config.yaml
task: "denoising"
noise_std: 0.4
batch_size: 128
Rows from block 2, named by matrix and row number. Rows with one number belong to one channel. Each number is 128 + 24 x the weight over its row's rms, rounded and kept within 0 to 255. All counts start at 0. Numbers have three digits each. After the name is the row's rms in percent of the matrix's.
# convs0: first 3x3 conv (model.mid.0.convs.0.weight, 144x144x3x3), inputs 64-79, a 3x3 kernel for each
# convs1: second 3x3 conv (model.mid.0.convs.1.weight, 144x144x3x3, transposed), outputs 64-79, a 3x3 kernel for each
convs0.40 100:101115152096119157120140139099117098116126118129127138123153142095129140091107131118130135064114152095082127136142188105099115130114112130127119136101086152108082078104124115126139131122094123109118140121128171097111089153125143144134111109104122147115124126132110142100168145145102111135123125129145139118150121098134101126150105103148124116140107097084124113136132145141142105145127125150124123133128120114139139097139127104110118
convs0.41 106:097135139116111109108127135087118145079050141111079099109151149144133123133123156132127153125116131119129138137117110112110098067108133112127131145147135156139156141126112096113102146122135124139122118137111132172146109152137059041135130000081131122146096102117113082079120102126118087119147097104147145136161130133155077116095121131114113118106124107137125149148141130120149139145157141140128169114080124124161128114121126131133147
convs0.42 097:126113119097118133133134106114089087145134156128126104150152118133137116154178117171110116154063109164106133133145180164118121123189155115158139105107123126113108094126135099096113109097109109106130097106111127153118149160144133118110135148139159160105184197225146165171154128132175110102117121135136123138125143118147145143159163110083157147132172120139125124103109139119134144145127115101112114126105123105132159101132111140143115
convs0.43 102:111105097111094125141122135118177200096109111137175143122146126132122122133133156146163147137127151134111129134148129175105126134117126132145111113119121129125134118112107150113112114119136148168152134127108148139154173161134110112113092096097108142137155154129110152135148147151133124128134150116118127142109110126138114095161163135156144119124070092130088136095086128093138119147122120142105102148124115120121123124127145156126142
convs0.44 102:155143133110129147124139134056104140116164177153150185122124134136147129135132134137119132160125123141136131086073088114086122121111131114120112116101117116159136137153124108145130133178115121123134122085142120148101064068101090144169111195222115107120103126121118106112116118123112116130131124118104130162115111128134118116102115107184147094143121094143131149146128129148146121113110136117102139139161170109152145131135139121120133
convs0.45 106:124124114095119162133137128079173157172155055156144126114156152151098110155148113122139117143124114137144148152129136184112075087128190176126155123125146124115114099104131134110143128137075170115100141109128142121088138137158129137155128146122161142094100107152137112127083146138169125079116141127137141115120114179114119127139117133120122116130133148097109132114146113108132120124146171051090172140148171127128158141128120117110104
convs0.46 102:135128173141124099118124093123110128119167118118125133105136130110115149153124150139110118136108145109115128116132107122127102138137146101126118154152126116114122070125114071080102078098121112118122127100081121102139089123142114132179138132143142116149160122164146143158124137138097105148110126133130134150112143209108141143110136162117136140157129128114105129122147152099101131127167146042123119109140121126106086101088091105089077
convs0.47 097:122110094143117100162169097149157147130116145116112142123141146130154129129162143121109131139129120139130123108096108130086111163129134120112125146151162122130146153131119151141115155153100093094097143129121155153142107177130139140117202225156124129113112117125134143123118130123103083146129129140138118123155132110142139095119104141121069112131113160093118126136153123155139121088117117139107119169138103142141127118142133114152109
convs0.48 095:153148138142153147170190129097162125118136124130122127107111165098125145109092134115149119112108123131076118133100158114161156107088127130152161125112143147120170113125114133123097145126127111114110119128120148153138153168150123129104149138141116132111121119126120133154137128132119100144115131125128078140106080110093119126116105099126081079095040100097098106121133086088213127140133134141148151147137121168122124135097131124093151
convs0.49 105:110119134099120129149155130173169182113088098085076101114125136125128134128120080114116157118108112118127129119140140110112139155117140105130140158154150155122166132103141153136111130114087121132133110141110128063118166180144152109114084058056131139111099103110144133135139119148129124137130106077121147120116123156140112139130127120145141148145130153147114158136130126164129139141113131177141120160132131113140135090125105095119131
convs0.50 098:102109148103134151111128147166129151112102147114103090115123130108112104118141114110115110099108126108163120129104120123138147122130139148150105141126083124124147184134087167133068132116109126088097138095107136138146122081120127109115135152130124134131104126140115131122141097093111109127125126134120114099149093101152124118130092149119090136131092086088073107122104105091110106120112134102095161110106152131148077161145090143154101
convs0.51 100:144140165130148114136146134107126110150148124128129110132122140116100093143164140149108083130108080146144108184169135171128119149137125089112138106125149106124119138120150121134152123131136098138137127140128136155118118125172122118116125139124140119105142114110133121124164181143150116079143154125166158154144133126188150139127146153158133174140132162153114124145138145162153134132134128131122131101135135158105072148125084120155119
convs0.52 098:143143166117127137146145139103103099151138140117109125111096113097113134129137143144134142125122151136163165109110153191148170111136168143150115118095092157159127139128129079046072111081103120126115160153149102117125119102084168111097125111103142129158133144149121153192136141161179083065118132114087112121167115114126117132105121114122124146143141185122113087090129093118146151135116085099100121148130106115145112093116122123108120
convs0.53 101:110084122134096123122130106117092143106079119095083092152149121124151117126108137143153160131139163160182142096113114157102123125103111131101174155130148162135138119090109116118094104168152132098116146107124110125117140108146166115141145137129154138175124114140134114149106138188116119126135112130103104181146098133156163141162092129139156107113120109113100117150177122101112115146118126115133112109139148149175171147152140186196189
convs0.54 103:135122132152147130149131114131134158150141120129133117133134129131129133114107105136125138144116136164149136103113115105132137118150128144107101091095085132133121091048114090116147139163131121089098145170139142157103071085145107142110106136139123149137119106105109106114131154134135130107118111109106115126115090108087125149123159130080113139071082122089130135107138115131144079177130124137118121106139105122103135129104117156190141
convs0.55 098:072123139094121125131112109124086100103080090156173129097112119114133145126131134123096099147120123105123121128103110083124152103116141150122090139118046120136134156141115121111126133141158143146129108135099080124131119080087116098096138114118134104103168126116106108123083093144097075139121075111152124137159086096128118154147151114128137121156174074139165099143159122116114126118114128123131142169152145124153148100120136094102112
convs0.56 104:121156129155130076116134126147104075145177156112107131102127117135136130127153135121144153090100112109109121126125120105128135142131139131109126162155150138153131142149137134128149134104134133131108127162112140164138161109094160163143155149126109121124077095118098118101127141137142172167155157143151136135132170183116163144148152115142120170128126146154108116127131121105081106150132120165164141152131146110129118096102117121135110
convs0.57 101:135131166126152126123091084149159148114113133102102097154148142130145146130136136125124137135142163132118152120145160134139125121130115107082085174180173154113147083104134113126143117073111087117121134138141124135116134119148130132115130121113110122077127128119163146151121128132116137170118152156118130112106139104104102133107090082154131129108094110088108113120103106148164166139118129133145174110081092110117129139144153146129134
convs0.58 096:103140133121158104131118100124137134156128127087109097147113132131135135156140165125125149128117125114096087147140149090072101105097104127132128137101134122103118102102140126109125137104112131117134098120156131108079133148159147142188115121151129124108146095061105100104119161129123144135146165150080117110104098120090123118181156126142167168133138196129138103170159084126150123115136158132152163126133140123113137124081158151128140
convs0.59 096:135127105118130151140126148135131128142141120124116137155138133143177177170149159115142150117127147139121137135137139139146148101117130120123145138110108132090135117095099133137142117092097129129116150163126150135131130146128116119100098121110118086071080081120130098130099106113130158203128108077116088091117086075071065081142166127068114097105125115136139127171125132132105132138140133098135138123153144120128141094141129143127111
convs0.60 104:122139123137124136125120131133112077153152138145149155100110108100106124118125118143104117118135136084129121160104080121122104092123125152161169116096141185166153130121131134093120151130087134134145120125110126111150090105098137073085170133139136108106158137117098129103104116095130131114133137130138161098112196116045116139136118079128114118108091100112174146127134127096094145121141122108103121115105145124115118118100122123118113
convs0.61 097:125137112100110127121099110128155141129166133135108131119139110082107104140096146148138143147081146142078125160142151168167144162129125115108114119116126116093086095123130116114124115094064158140138167145121124139130145161143106114118104115094124118129141156171123134133141144119156156154140128111129144136163135145132107133133134141120130085123118140086057123113122128113111109141106102122078070108108123164147151156097115178141145
convs0.62 097:117114128105146235113152190111115125101125109100126123145133131146134114133123128114110126115115128115136127110129138095118119137139139138140129119128123120128118123132128117151177122147176108120118115115127127126130139125095137132165083115175133134141125122148116124114128121116100127147129147146114128130135157147146147136131144117140143110116117133104109119119147133116127126123132140097127175129139179146108117161122118142124103
convs0.63 098:111129160122118121157106076147133117114079124137195160135128106129120097124142112140155130177163174164160139096126121098154138122083072117114129104119130133109081126143144134118159139114116097106117110113103086114104110106118108128111101132114142135130114098118102058074145149124136147168118120099143127142133115132167122146073063055102129116110123094111104134126089128135086088088095132139105137135123147095162140125184155132181144
convs0.64 103:122123134145113097098084128168172150140170145125109110176158171166107074161131130133090100125105138098113150139150122112119115115157153117141130131148144146111143130143164133094117119127168122120125100089118112112130151188166153134106145120079113143111109117120098074124119115121129117125113138147126117119146143129107101112145124131092140138111132082155117137131103152138178154134163146136127117131120142096132126092135112110118134
convs0.65 099:108123143103121135130141117204101072178117117165146165128127123120121114147138122140128145159135143145121149143140119092108156126131115105123124110097112114126128120126081118135082121106086102118099160103104132119101194154082158120073188116041129112124123127118120140157147123119146132151145121113133134153128130108145141135098115108050126161111130131100162114132144123116119114106131133135151140148145159141110128111126139103110112
convs0.66 101:127121112127090118135121090145156123112163177096102147128113100127146101123120104139153120115189084113166181117105154107104176127123132149125127144128092134150131120120096151162091133158108141142102113157107123128110144138140161138122172127086110135141139154160096138144111148140126108168143144115147142143175164121148178124146131126134162120125133133148126127132156108113117113148137135138129110132125122152169091154178132124176147
convs0.67 100:126107125111107107125143116180187170163141148135092131141151135119151133126136121146126136136117103137140139141174153130126128141124136131117148155162135147177147097142142117127117138107089146130140129131144112158130168153183147116119132116134137173161129121126133138136105119127119081108191131115114138126092100123136149104166159141116106109122136158158155097168134121165129145124155139077080115137137136122143113147138104132167128
convs0.68 098:115148072112115091120127097124146123099103161127148135095152116097136092115143100162184125138147132136139115142135156153132116131126116120131177115109129147126132111155152096105112127133164128095126128097140126111121134155144095133084122152119112111164130118149182181142103108101140128098114141139129133177137112136138128147149114158160105148156107117137107171098111105153113155102103106157101105106131140129120136088109112111094138
convs0.69 103:152119091110125118127127138123104110141114105127129103135122109091094147141118103131126110134118085126145159124121100112135109133105131130133177143125139156125157122157158130107091150118126137122152119114117120123135113133125116141118114104115107128124143130101099114100130095083133116101125123123107108132129151140104115155135148125107106117136139138093132051145138077115119050140143137145144136148137153094112131074130102104111103
convs0.70 096:131106117139149149119140128147147146110154172125121114099122136117122116135141120095114081115109119132114101129125129120154142112118115151130148114109137093095128145120157203223195161155171181144145127130144097097108125114093137112128119136140154152127098120117128110152141112126137104121104115106154159117139121142087119155122134109114159149150122100085097085122113069121116093120121144146111113137135148095089086069085068085095063
convs0.71 096:132120115128119094140127133160112135142095112122101106101102113096073107115103118140130131102123125128101091146145149127116128138108121145150158142152146114136136123094103085098107104110114147150163141149166162160166118130146129126132103106112130117117138152161154148155141131102168172088149132101099119144129108131136126112150126124156118134115108153143142143127145137123118103147122115153135100132129142122089123140081102139129135
convs0.72 099:144099100126124121129159132097125131119151131095115106143129143123120122117132155135108120134139123117112124113104109149137126096125151126166156137132148106130131119129150100117141089100105153127108138106093125109099123118125143130119118121141120138135092139156103105144127113115098104166128124139106088104148098099109104125156123126153126119136153133072119149048149237063123164156133122113122102119124120138097131152084122136096109
convs0.73 106:120125121125139127121118085126163114152143140118132103136104129129129119117129117158120145144123142117134118127123142156150139134148126146111113143139123135140134135125123116135108119095110126127123118168154090116094101147088140207124096105122124110115140108133138096114116116130143140172120125135123156133135113126117101112103112106106112120118121123128150150103121118134103115108119121131108140159144147108138115125131123131164145
convs0.74 096:126108141136111100111170135136172113142213137103127155121108134138080133142148145153141126151130135125147147141171160084100067101104088112126132127104098119140150116148154146079172162128120122112089094110102102104111131177117111085108154073119130140146119117121141132134128122147155119153108134131130167139130126138117152119100082126129023071133070080083058148109074133143091112114121123120118114121127124153136186142088140144123115
convs0.75 105:092140123063133167111134148140148129129141113116114114067141125000116179087123114099120125107103128102128115113112134163137116155104125137140153153156093153117107139133132142135135158112118136119116124131136153140103131129122138141123143125112178135092214114125126147141139112103121133117120114126124124098233116041122089139151159150132141143154154120124144121106119117109119142126112137111144179144128127144135144115109112114070125
convs0.76 096:158137124134111108138103136097123179089110169108138154140155148133136135147127111131124124142112135133122121109138189122129174102132131115130149097086112101115116158159148122121134117122103124117114102134106134131123098119171099113155111132171123144156183156110132135163125136160134121206175114142106120134124141147115142118105113132120078129126137169115119108108109046106158105119121131102124198095120152119114117116099095107080096
convs0.77 098:115123122117131131101128108171101085168122107159159132116154155121144147119137171098096149118087153117102131137131138123147151110138092132122130130124155127112138129177229115133163110140155121135116133132146116131115138113125140148138119140144142125135140116127171139144127141135149137141166145143128146124130150137118130132113090134132116108157142126096123124124116136114108100130141134093144140096108106106104117084110114111090122
convs0.78 100:122132093169148092134112131121134185135122118143129122156166157131117137148136119122169120119150109116135130148161141108134147131110116109105109102127113104109107113109136103112131128135148111075105104111130144147152122140161126077117145070085151154131134117098114161119121137103163118140148130093111122134104125141095118127160151151164134144147106146110188149140103126153057134108150131119137138135110133110148144115163102105167121
convs0.79 100:125146135114155160075120136150184167109132124121129100106094116116105120162139126121126158117137143137137158121105109097106118072077092107101117121101141110124137120138135125120149100093125129134119138129148112120138117169144117114119135083119105097105130116116140118130124096120139119146146145146111122110137162122128138136129085124153106122155165120109096085143097156092091141113099124142135135142145122149160148162161150164126164
convs0.80 097:155145105159149122151149134143157156120106103114142119116113092121125116141139125112148125106133118139133111126130121147152112115128119163154159164179153125134138106093118088135134097120138098117088124135074111131104099115111131137125175162127113133119085089103089094103091093064090109110117092091112152164117140139109103146120132121150184144143168145148166119126137126136113137134119133135140119138135142094130113101117114131107117
convs0.81 102:180129102112130163127129137120122117170135119134135131143126134115097176144101143148153147126105143128095130102102148084108185131127129122116144115102114108098120154138157134084145117073123129139148111132151094131125144117136163140121117106108089112147166137066133143131120127108079083122125144104109113145130131104132166137102105143124138150118126137124102071217172034203136079124124122148124139117116153117113126111080135108115118
convs0.82 105:123154139141163138141143101161150090116153154137117117140091118189134126118117104158121100123134147139125130101146125111138150146116120138120127138190167143138116136116134137117117150116117115117111136114113128105146134126126129137134099116140097134127154137058121151137157120115108177158145083104127144109089121073123111113111125123145159162134122110141120106117120098089107100107105116101147143110125161120142125134099131139106165
convs0.83 099:134129123120135137128144148093115125129123092138155142146146117118122147113096141145149116129151126138153120147108138106101103132125124124113135151131139140130115116136098139147115165155141145132144145143153122139137105086094088085109121137141116153144123104101146092096144177136125109131126124113147153125108123117121114110113131140118107134129095133172214166091051092079034058120127114110108128128102117151107122126134164150183166
convs0.84 101:114115106116142136127165103124129130103141125144107123145125146119095134148114126103105144118142128121116136130151152132109107131087123147116174126107192132146144160136130119138153122174161135151120101149126144143102102107124098093108141080086133172124125128130129108121106140113156145125159133113107124133112125129133120098110118126115153130127115156065142090088187091065184094130102130145105119116113116185137112162124141167115147
convs0.85 104:136121114127130133158116112129156151150146147114119130158128096172141123105135111143092111121098146124118124117124148108132127123105115125126132135126129135126154130106120156142058132148101115074105121117120110106141101152146103148171074102151102142171061102135106144152126151104122113163130146135100106164062095184124112135160110139091109126111118125101126120172136088135114118111119122107103113124141122143134114104125137118113130
convs0.86 102:134108098165150142160148126142168103120166066134136102123108105134116112112091114170132129144122130125142154122140135163118092124100129107098160106063134092083137097104142123158186084141184115108109127119115114100129153167114157139127103098179132120131142147152117117096136138119130148107155142176110090096144134107106117121125116134152145155129124159115108153116101183131094165122103095097099109095091120110160145095155159089153145
convs1.40 097:114150152097148151073123097113119143144131139183125098112136128094118124093083107129124150107119150074119135154124149126154142080143112186115127128105127109116102118124098118151144098129107097127132133145129165169124136136130133120107135158131134167118102136116124125076151111129135103148127121113121153145157129140134082112106156101115144122126133124107118099130153094120144103148176169113133157116104128087114123105108139142088126
convs1.41 098:142095117136167167144099094119116151138143164129114139143139119103165118071138102162116138138119105098116098114156131136098123161095109134098103122132104116161138136120130137123155112133123134118121130140139137141124141167138140136165091072157144119152110111133102090093153167153135152131120154153090150128119160162141168128109133110092144119113139132081092069105116069094101055106118137087109129092103125145142130124123114146146150
convs1.42 094:121115109073070084146144116121142142139095104149162156104092096115106109135109134151147094165156148150162145100086113160159211132108183126104115143145129112107121147134144182145152131109136137116097123105118082164130135119128116138144139120110085096087136093053137117089121148096131101072135143122132130142106142162083121150110079082116106097120119088127131170102149168146140175136127147140137114116114111134106130138109129121144105
convs1.43 086:142160141165160194180157180071095113136167132100123119137147143097113104120114105136117128098133107119128098130146158141124131161144178135097151137128129130153136122119134099109140129144132114103128041095118138166155112123113132126116111125099168150143132126150148143164123104137144163152112131132130086130137127132168190131141136182114097109114143138118102109087106114086137122135118127176153147124137157126159141100144146112135134
convs1.44 093:097143122053077108127130099091108090101130124129153157129125091102108142090102135118143130130184154151124135141126146136126133107131151176170118145086091143100128095107104114134121151146110198147139120081083111128127093076118115112149145108125115139147117136126175132158167154144146112137137131139138147170132116152097114140130134162161107119142153176113124150124116118145131122135123142136113118152125112116106090112134139124127131
convs1.45 093:145102082100118128150135121123112102141084106129142145143140132184143135122100136119132144119109125115101123133128169146133110102111143089116137151129106126110105149115112114104170137138163133139074127152131074113107138120120075125152114130109115131141091095095132115139138145147188119108119129134098082100128141152171122153105136148181163128135092117126142141108108137119110141131146143087084048119104115129095143115089125145150140
convs1.46 099:146144127183123092120127125138134147137141153159155137138090080163145154132114106164155146103122125148138120111085086120113134146149137133119146115098075128139147118112158137156136109114103096153124139162141117143140095117104102124136094100100141105121106118128114149195129145140156197151132146165108132134082161193104106133127104152092089119130119112154156181176155189141148157111134132141146206119132139118121139122143124104131136
convs1.47 097:145127086137145131109095095133140120152125120148118138116162164080111110096115088157142118152134124131154145116102104152112107158139150149163120103123120080087114131139140167144149203149145122124136155104103156125160117077069099063091086072115139152139106139111101130129155106114146141138135117121141117158152127142157142130121120114139144144107119139146147116133128123113140131147142142137147138147176151127107120136118124112140148
convs1.48 100:139154133105074107144149158130114139158159181182186194123133115126126139136132119122129110145101157143102167110059109116083139129132166118108078119123136144122115151131136138104145130141163136119113148117124118133131114129102151117138142147118124161105136140114119094129142108095128155120150146127162147152101073158148103145141155156131136133119142119112057115134125127135182120129123112086123106096117092164155126153120122166138149
convs1.49 093:108086098150152176132157122091134128094105088112094084103127120114131125085094129140152128102129135153165165147119155160153191176173199127110161131161143146145092135120133123145135105129118139121100116134130161134103107114129127111111094099102108110136114107119101171174148152107139155121122142123113143122134143112121150158093129207114148205119120160170153130143139123132120151132118106128104101126105109122126146117156143132148170
convs1.50 098:098132148130103158129124153125135154083130151132135125145128154120102141130082097113124100106108096130117112140134146095093133107104118136117148121117184134127211120107101157125070124137096139160153139130109143160125133133123142144139145168156142128154133137156140126162190156146148107095148113136118112102165114090154078087156131121145154138150133150099109101074096091086103069132133173091138170112153140158144159104114155107126150
convs1.51 100:144156129127142114105124121130155103123156127117156125114075121136106123138114124156135123107131127113136104134096085095119142116094117116125139100133139107107143149132155142149126119110099108122076086129087129178124135129117150113112135121114095135159141147153115125096091098112124114123090137148148148094115136080120120088134105149136142159151126147112081095123111128132135120127147133125140096093089110138103126151118147138141143
convs1.52 096:144150141110129118124099081140144120117123098113092079116138131108122133124115125112111100187161164160127152084110126183126190129128186104104134165124105134149138156140139199199155127132124119145154193175146142128133110137105113148132105123095116104158119134151128165135120133110220157126100126124150153143130134135085136187112116136123114116099111151120149143105120088131150117141143121134168179125114144122119106153147144106095088
convs1.53 095:115091100090138095076148123106113141111106148103070051163134110139140114173158160169163132122160105113143133127104092125097096115085140124152134119106135120141154100105114108151127081157125113101141111130102091158127140122122153147103124147113156133168144127136104119123141155144076113146090106124109134153071114164086088127118110092098103093087113106095082089095082094118106085154154141142144106131127124102084109089096130090083095
convs1.54 101:132134121122102101149119109123146101121116077102128103093119117104138152124118132120088106110116127095111106130143132099139121108110121139209149184176158120116117103085070122112119153164175154153131131122091110115119096081130123105111124130132132123145117138146138134141153155163158131134149132160153125116156133147115131130146180148150131106133146134137145132159134137119114147107104148128096121129088088108129147109143139161174114
convs1.55 097:127137119101148147084134125134114086103111123085099099153139143118120151107126130086127151132114113110097059073126128081124112118152103116109139121133143147171134091128133098116145100108127108045104135147113140137124129098136114121149137154148121168144159140118120140143172148116124161135136160139152129149114138163160139128151149140114122157133131133141141157139115132127115123086113116096099125079150150129107155099084161080069138
convs1.56 097:160133185146153135082105105106123126123103125121116130113121101138156124106119127115134112102139138129140154100148153084103119081142145132140100112107111119090142136110132098107107114125093118137115165128110142106121115096111109108106103110112162127155113081153131116142148123080154150145097118115149103101149145092149153106136106120149160172145123206147170135149151109109124127138126104106059144101085175124126129112120105121103106
convs1.57 100:112125162117116133133114159082087082152145115112101104157156148098102124119146118084127107124138131112090109128127118169136132171149168112135122138127130125113135130140167115110139134132146098103084101093130127139152114081097109093084102106131144123114132158142180147146074115148076136157112112112146141151126107117123125129147140143132139114142138137105114160111128154123123117135135150123146137116128129125099053110101102105101109
convs1.58 097:183119129175154125164163141119122095125096114120125138191157197177110177184147164144139139130128146129113127121138139112125115134131129132158154140189153144096116135118130145153132142163151092100103110155182139130131150156158092116129105133110126119148145116095127099124119087093114130095083100084080120131107101183127113162111128124112070096145108118154186140156155139135138106117112125112120144118118128138124121089132105135160140
convs1.59 114:192138171143134166175134170143114151153141134118114119112131091133150156145146126150137108106108091143144128175162166185166180124111128150141100125123107118153096162137157123123133130109114150129131168115106164110106126120124155116111127088116160152124130155134143174128136137082132134173120150161144138132108131116129162146165142115121141130176158133131135128141143136094117151106144172085147190111124121130141110143156121127130096
convs1.60 095:175145156133126130127122122109083087091111096079134102106092077129124118127146113123106163114111152124115110134160168139160132164133117125132113133135116139144120145156129138143135129112104214174165128087085108116120130128094151160129098118134116129159103135161143161144141123120149124110123119117140147143135157179105139164147191166152161169189172158140174109105146117137152138146125136139120111132138107131125150144139150146126167
convs1.61 101:121114108141133101112095097119117154122121128148124117063098123083105138105115109168156151121151124193167178129108120143089141133136157131151136150141124121128155145145150133147172145122135133133153138135115184130164116140117137131094144131143111106108058140117077129130136138107178151134102139117146141116127162127087109137127105113087091096138150106115106097104120124105134123124145146160132136111108108126133097146169105113171148
convs1.62 102:106122123060119126103118145123122162134108132150136155153145121184119096177099114123104138124138180107151170084100155148124137122131170141136111159138122138154142119145144127158150147147126096151158112152130119129101151150173126125128138103102127147107105124089124104082128148137138137152115123118123144102119132081110148118116121123125104102115118127113112139106108149130130113115117112118122114131129111113097113118138141146125126
convs1.63 107:092119106110079114135180188119102157174126134149144159144144123161139123129116144163135067174149133119123142084075107163167124162166138144144133123150156150108043130142120104137115131148141172151119124148156113129156133099119136123123155187129171181162145122121148107109099114094084076099121090089113123147110115129155123112123132152142114109133130108118130107107108095110093087127136116131163162128141144102098142114109103159121142
convs1.64 101:133136142109112132153144169107120105090082114072085142138152144151153112123143127090152125100114122133113134092106144092138075141188118115129170155127146185134110099122136109120110086124141073095115092094127123174197128147112127141106091099120141133171137108146151100127116121134138147147136130129153111161180116156173095148144095118130119129154136154118142200122174169153174140116135106140173132128154128151094131156138161160101179
convs1.65 111:139096104160147161102133142106142125121146120122138088113123138135163158169139117116128173095100107130121108155162154109139120116114113134162127173163179144135190152129113146116084154117093050086106151126106141127170165144082147122085099126111077118151143145147147133136132130132161165171110121100149134129148116127125103117139114132158125163195161169134131120114106098114106108152117130137127152115156151153139149119100131110106122
convs1.66 109:095114134090148112130150139097082145136115115170148132149147176133121144157138126159162137091124113143105157121132140094151160107136140135117139166138152128137138111085146110086111138117132119123106146120110126119117139135138153133136140134140102095103107109097134103098095107131097086110095098099112113113084067104097101102120090109117103118138119121146144123132137092129128095128132143117103111138093113120133119143137124120123068
convs1.67 101:095087123089105105113097113130114117119105139160145143137120135116115112139125114133106113125127123167148150085113127128144152114121114098152156161168109111126145122151119137160117077118127121120103137132083108122115138185199135132129166154143092128092139137097087120113135109063149149112136125107124169150095121165099112143123091127113088112191156121135151144134114109153157144134120081124126136126115120115131097112119130138109107
convs1.68 110:146109094151163166105146127126127158136141160115134139137127132127121119161152136130151131151150139106143129109128117164124095144143133147137155161170173090145140117137127157160172112134136150136148131130140137141151130125135129142151102119126106135134115168164118179152106156138139133123116153172120120153120148165070141167135135175099108121102113129126124170113146137096121161131168136151161152137134138111122094140162091100108089
convs1.69 097:145103101144129160166129114133147133114138119098126128103131123127145167114106140133091116169128111120131086121143122148152139134096089090109117132119142121145147118156142124149102097126109151165145140128144167151131133131121122133129129147130111106128139120149136126155107116082119137105126117110105137150110113138106146130102135158126132121101099077096127077136150063122135072126081105138119101141119075133167207147138194169141167
convs1.70 091:130151152089107102128117139132146137085128126136122106105092130118094128088099126115141103114138124142113104101094106125129155137151161106096128120116169145138205116114120066043065107096098148145130103121123141131110136094093140108128128101146115130139109119158110117129145149100148127110121137115124120110117108075156130094089111106142180149148158138122126094099113111094116116114145139088131142138160168138141189108134202109144220
convs1.71 099:139151120134150103127107112124113164102109133139132123125103125130118124135132112163164146135140147097113099102080084135103099165138149123133103142115119127113145126134135152139132123135121133116102095077093140134130122133112137154098139119106120108119097121101120163148164150120143117095163160123116135137125163199073148155139163169119137157116101123132147140110126155141137143122137152144134121148161153146115072140157103135165106
convs1.72 099:113114098121119107150137108136126115099118134130132133153151170123139158161151166155155122125166128142155149104147179136127091107131147132119096097116152116127119152118133154146149141130126131137138149156130121107076084127162111140137109129099129136154106105151125107125117109126152164181108110158144145180146177188157154164130121130140162141133140110125105175091121235088101152131131152161145165145102127148131067146144048153151114
convs1.73 097:175152148159149147118128112162200146146147104108125091079138130121129110124143179132138149127123148124132133145146154172140135093090115165178131119185120127144160115137130110118137145125120113135112173184150145148115126146121123089128138160132127133121120119137100115148166156133164162164116078117119144140132126095155174155109098110157147154072036117115150136131126125121105107111101141108104142119134108139109143142135154159184193
convs1.74 102:113133124088062104128110112136076134136086114143161122139090129112074107162099103108138093122115123136104105094057104112093121144166127122125116126154137134129128116131139114130096126127132114084087129101098134111128144185118111114095134124117118123143124155159123102121109105118114107075109143130142149157107119125083113109142154129093086110123106116075101105081097097096089103183149146143113147133116142097172097113176085106144106
convs1.75 117:063123166059079133101108131099120126130113092142134114110130157067116132081108143129097099150121132110136118088103107078087117108118120103145139103096132121152155110120139100125140134119106135120117128154168166146134124123109129125105129124124124127147042092112126131112115129090132096123138152117131126162176146108161098133139128159143123132123111117126129132143147151123158161153119089163158122131129117171149126145165174151155154
convs1.76 093:115138117111130147098102112101137123106139121106127138115094090081109117091114116128100106138153147148160146103111125128139150157159154135128104135138092134159136124104083100111088128096096140106096114112135106133088123124147112146166122135163130151127127132134121106135150148130113133116116113092130133111091134145100146153141131119162138099152122113104128139108134137111145126073096156078109178118141165100131173111149183131153155
convs1.77 091:088117102125129118095125097118125136137126124141146158184161134186178143158163156119109152148124170161124147123111120127100120114114118147133157139156116128116111087094093082080102093070116119142105123099103115103118128139145117125127126135139124148158099111156102108135117124114133124138110103105121113107102094111124100129138132134160151120173160151120146138135145136149134120109119135083129207085116202114144174135141168124131176
convs1.78 100:131105178134120127113120104125123119124148120115151135148122129129106117114127130115118177106103165097129122165174114130159106134117122100127125104145125162135181083135145129132137117099131111125131128144121135153115167210147149184118132167122084120113147147117145150135125115136111139096114131114145169091152148142135133119142143149130121142124117093113123108136087109103056116123155160122116162092081151106111147113113135079125131
convs1.79 099:121141166139113149119119127137112138136109108113099106104086098131132126154164113142135094124143132106114126165139110150124107155120121108124151080132158104146128119145159134134154149144148082101115118157127130155144129161113157134100143128121132127125110107090148120125048052104061051103066067067106148145091129137130140119161217171117172156162191187095135122106134107114140091131123133138150136121126158115140137079109132111088089
convs1.80 096:130137132157144121106138137136143141111113119075064091138143142118147137152165159148150105157153105128156095137147117133132101121108119135168148121143121154162136123139112123116142104114129167129173158142165166159188132086126152100129157117148108143159083115163137159195104157132101166131129155150147152129120169140163183137118133091114137120133136126161174160157148191149132127124112125143095123144135122131114115128124130105095122
convs1.81 101:084128146085114166170129094134153114102109085154147105110100099138144133143119107112139118081142128111148155133124155070136188109143171114131161126111130116134157147125111132117103083095135158159138095119120098108105145126121145101114139131118108116101157115143100108165127125090094110169106137154106109083098076085164117167115136153149129145143116129162100082179116048164132102110148099130156099096139129117132144113151157115138112
convs1.82 108:121126104096144100122119104144157109100144121147137131159128110102114077143142098119159136107156188152168127112123073103133088125140105141155148170095129184125136135131118131115135097114126123137134179149144146156126141129147135124121131141131112118124125141109128104150151140115107105099141126111161114161145044130101107134109124116105116116152161129090107150142129118109115090151125128145121105106110082141123126133153135122134168
convs1.83 105:119103147156102098156159135104123065150151109134145103135149136122127126147108134172093154153137133101103112205191197180205153127145117140175127147139128115123123131142131156134128142128150138126120102129143087115097128152158108161116146216142128130082114133119103147169143175151112162138141134128128157135133117144136120145122107157141123135117096071156217168115179156118116108142145142154153151124122124138087127138117108112131085
convs1.84 092:100118132158126147143162157132152168123134148113102138125170142127124122136162143116062112120072104129100119111172129091112093093109099143159106160102147136123163113148141096132171111137150132134128116136126103141146164156144129131140142124155133170158144177134149136125097122124126134124128120127134146152127153145171170136080158089087140098114137134102124095100145126086129086117115125103135148083126142127086094153061093171061112
convs1.85 096:123117061054076138162118088097100119122088086123125118113126148100139124116129140084096100124129155151127181115144115092103109099101116142140143077142196120112114131096093164082101175125069136142126160152153122137116123117116097128145145143148153159159162125145122111143149138142112130121113125129106118080068121093111158154096106144124156122138146136138144128163151080127118097174126109138144140174147144112171143104124122091140141
convs1.86 099:100102088103073100111089122152110118162127106139136115121101114090083103125103118085145154112131150073138145164104168130104118119125154120125112151153106124143134075077107078092141089109118156177165120117104160153124137139116135129118147165169122138112093114132096117151077125116089132139110123123110125110116109102125133123122100097134088105107105104095107133094095126098115149127099121120058098117093107074133115070149128101134136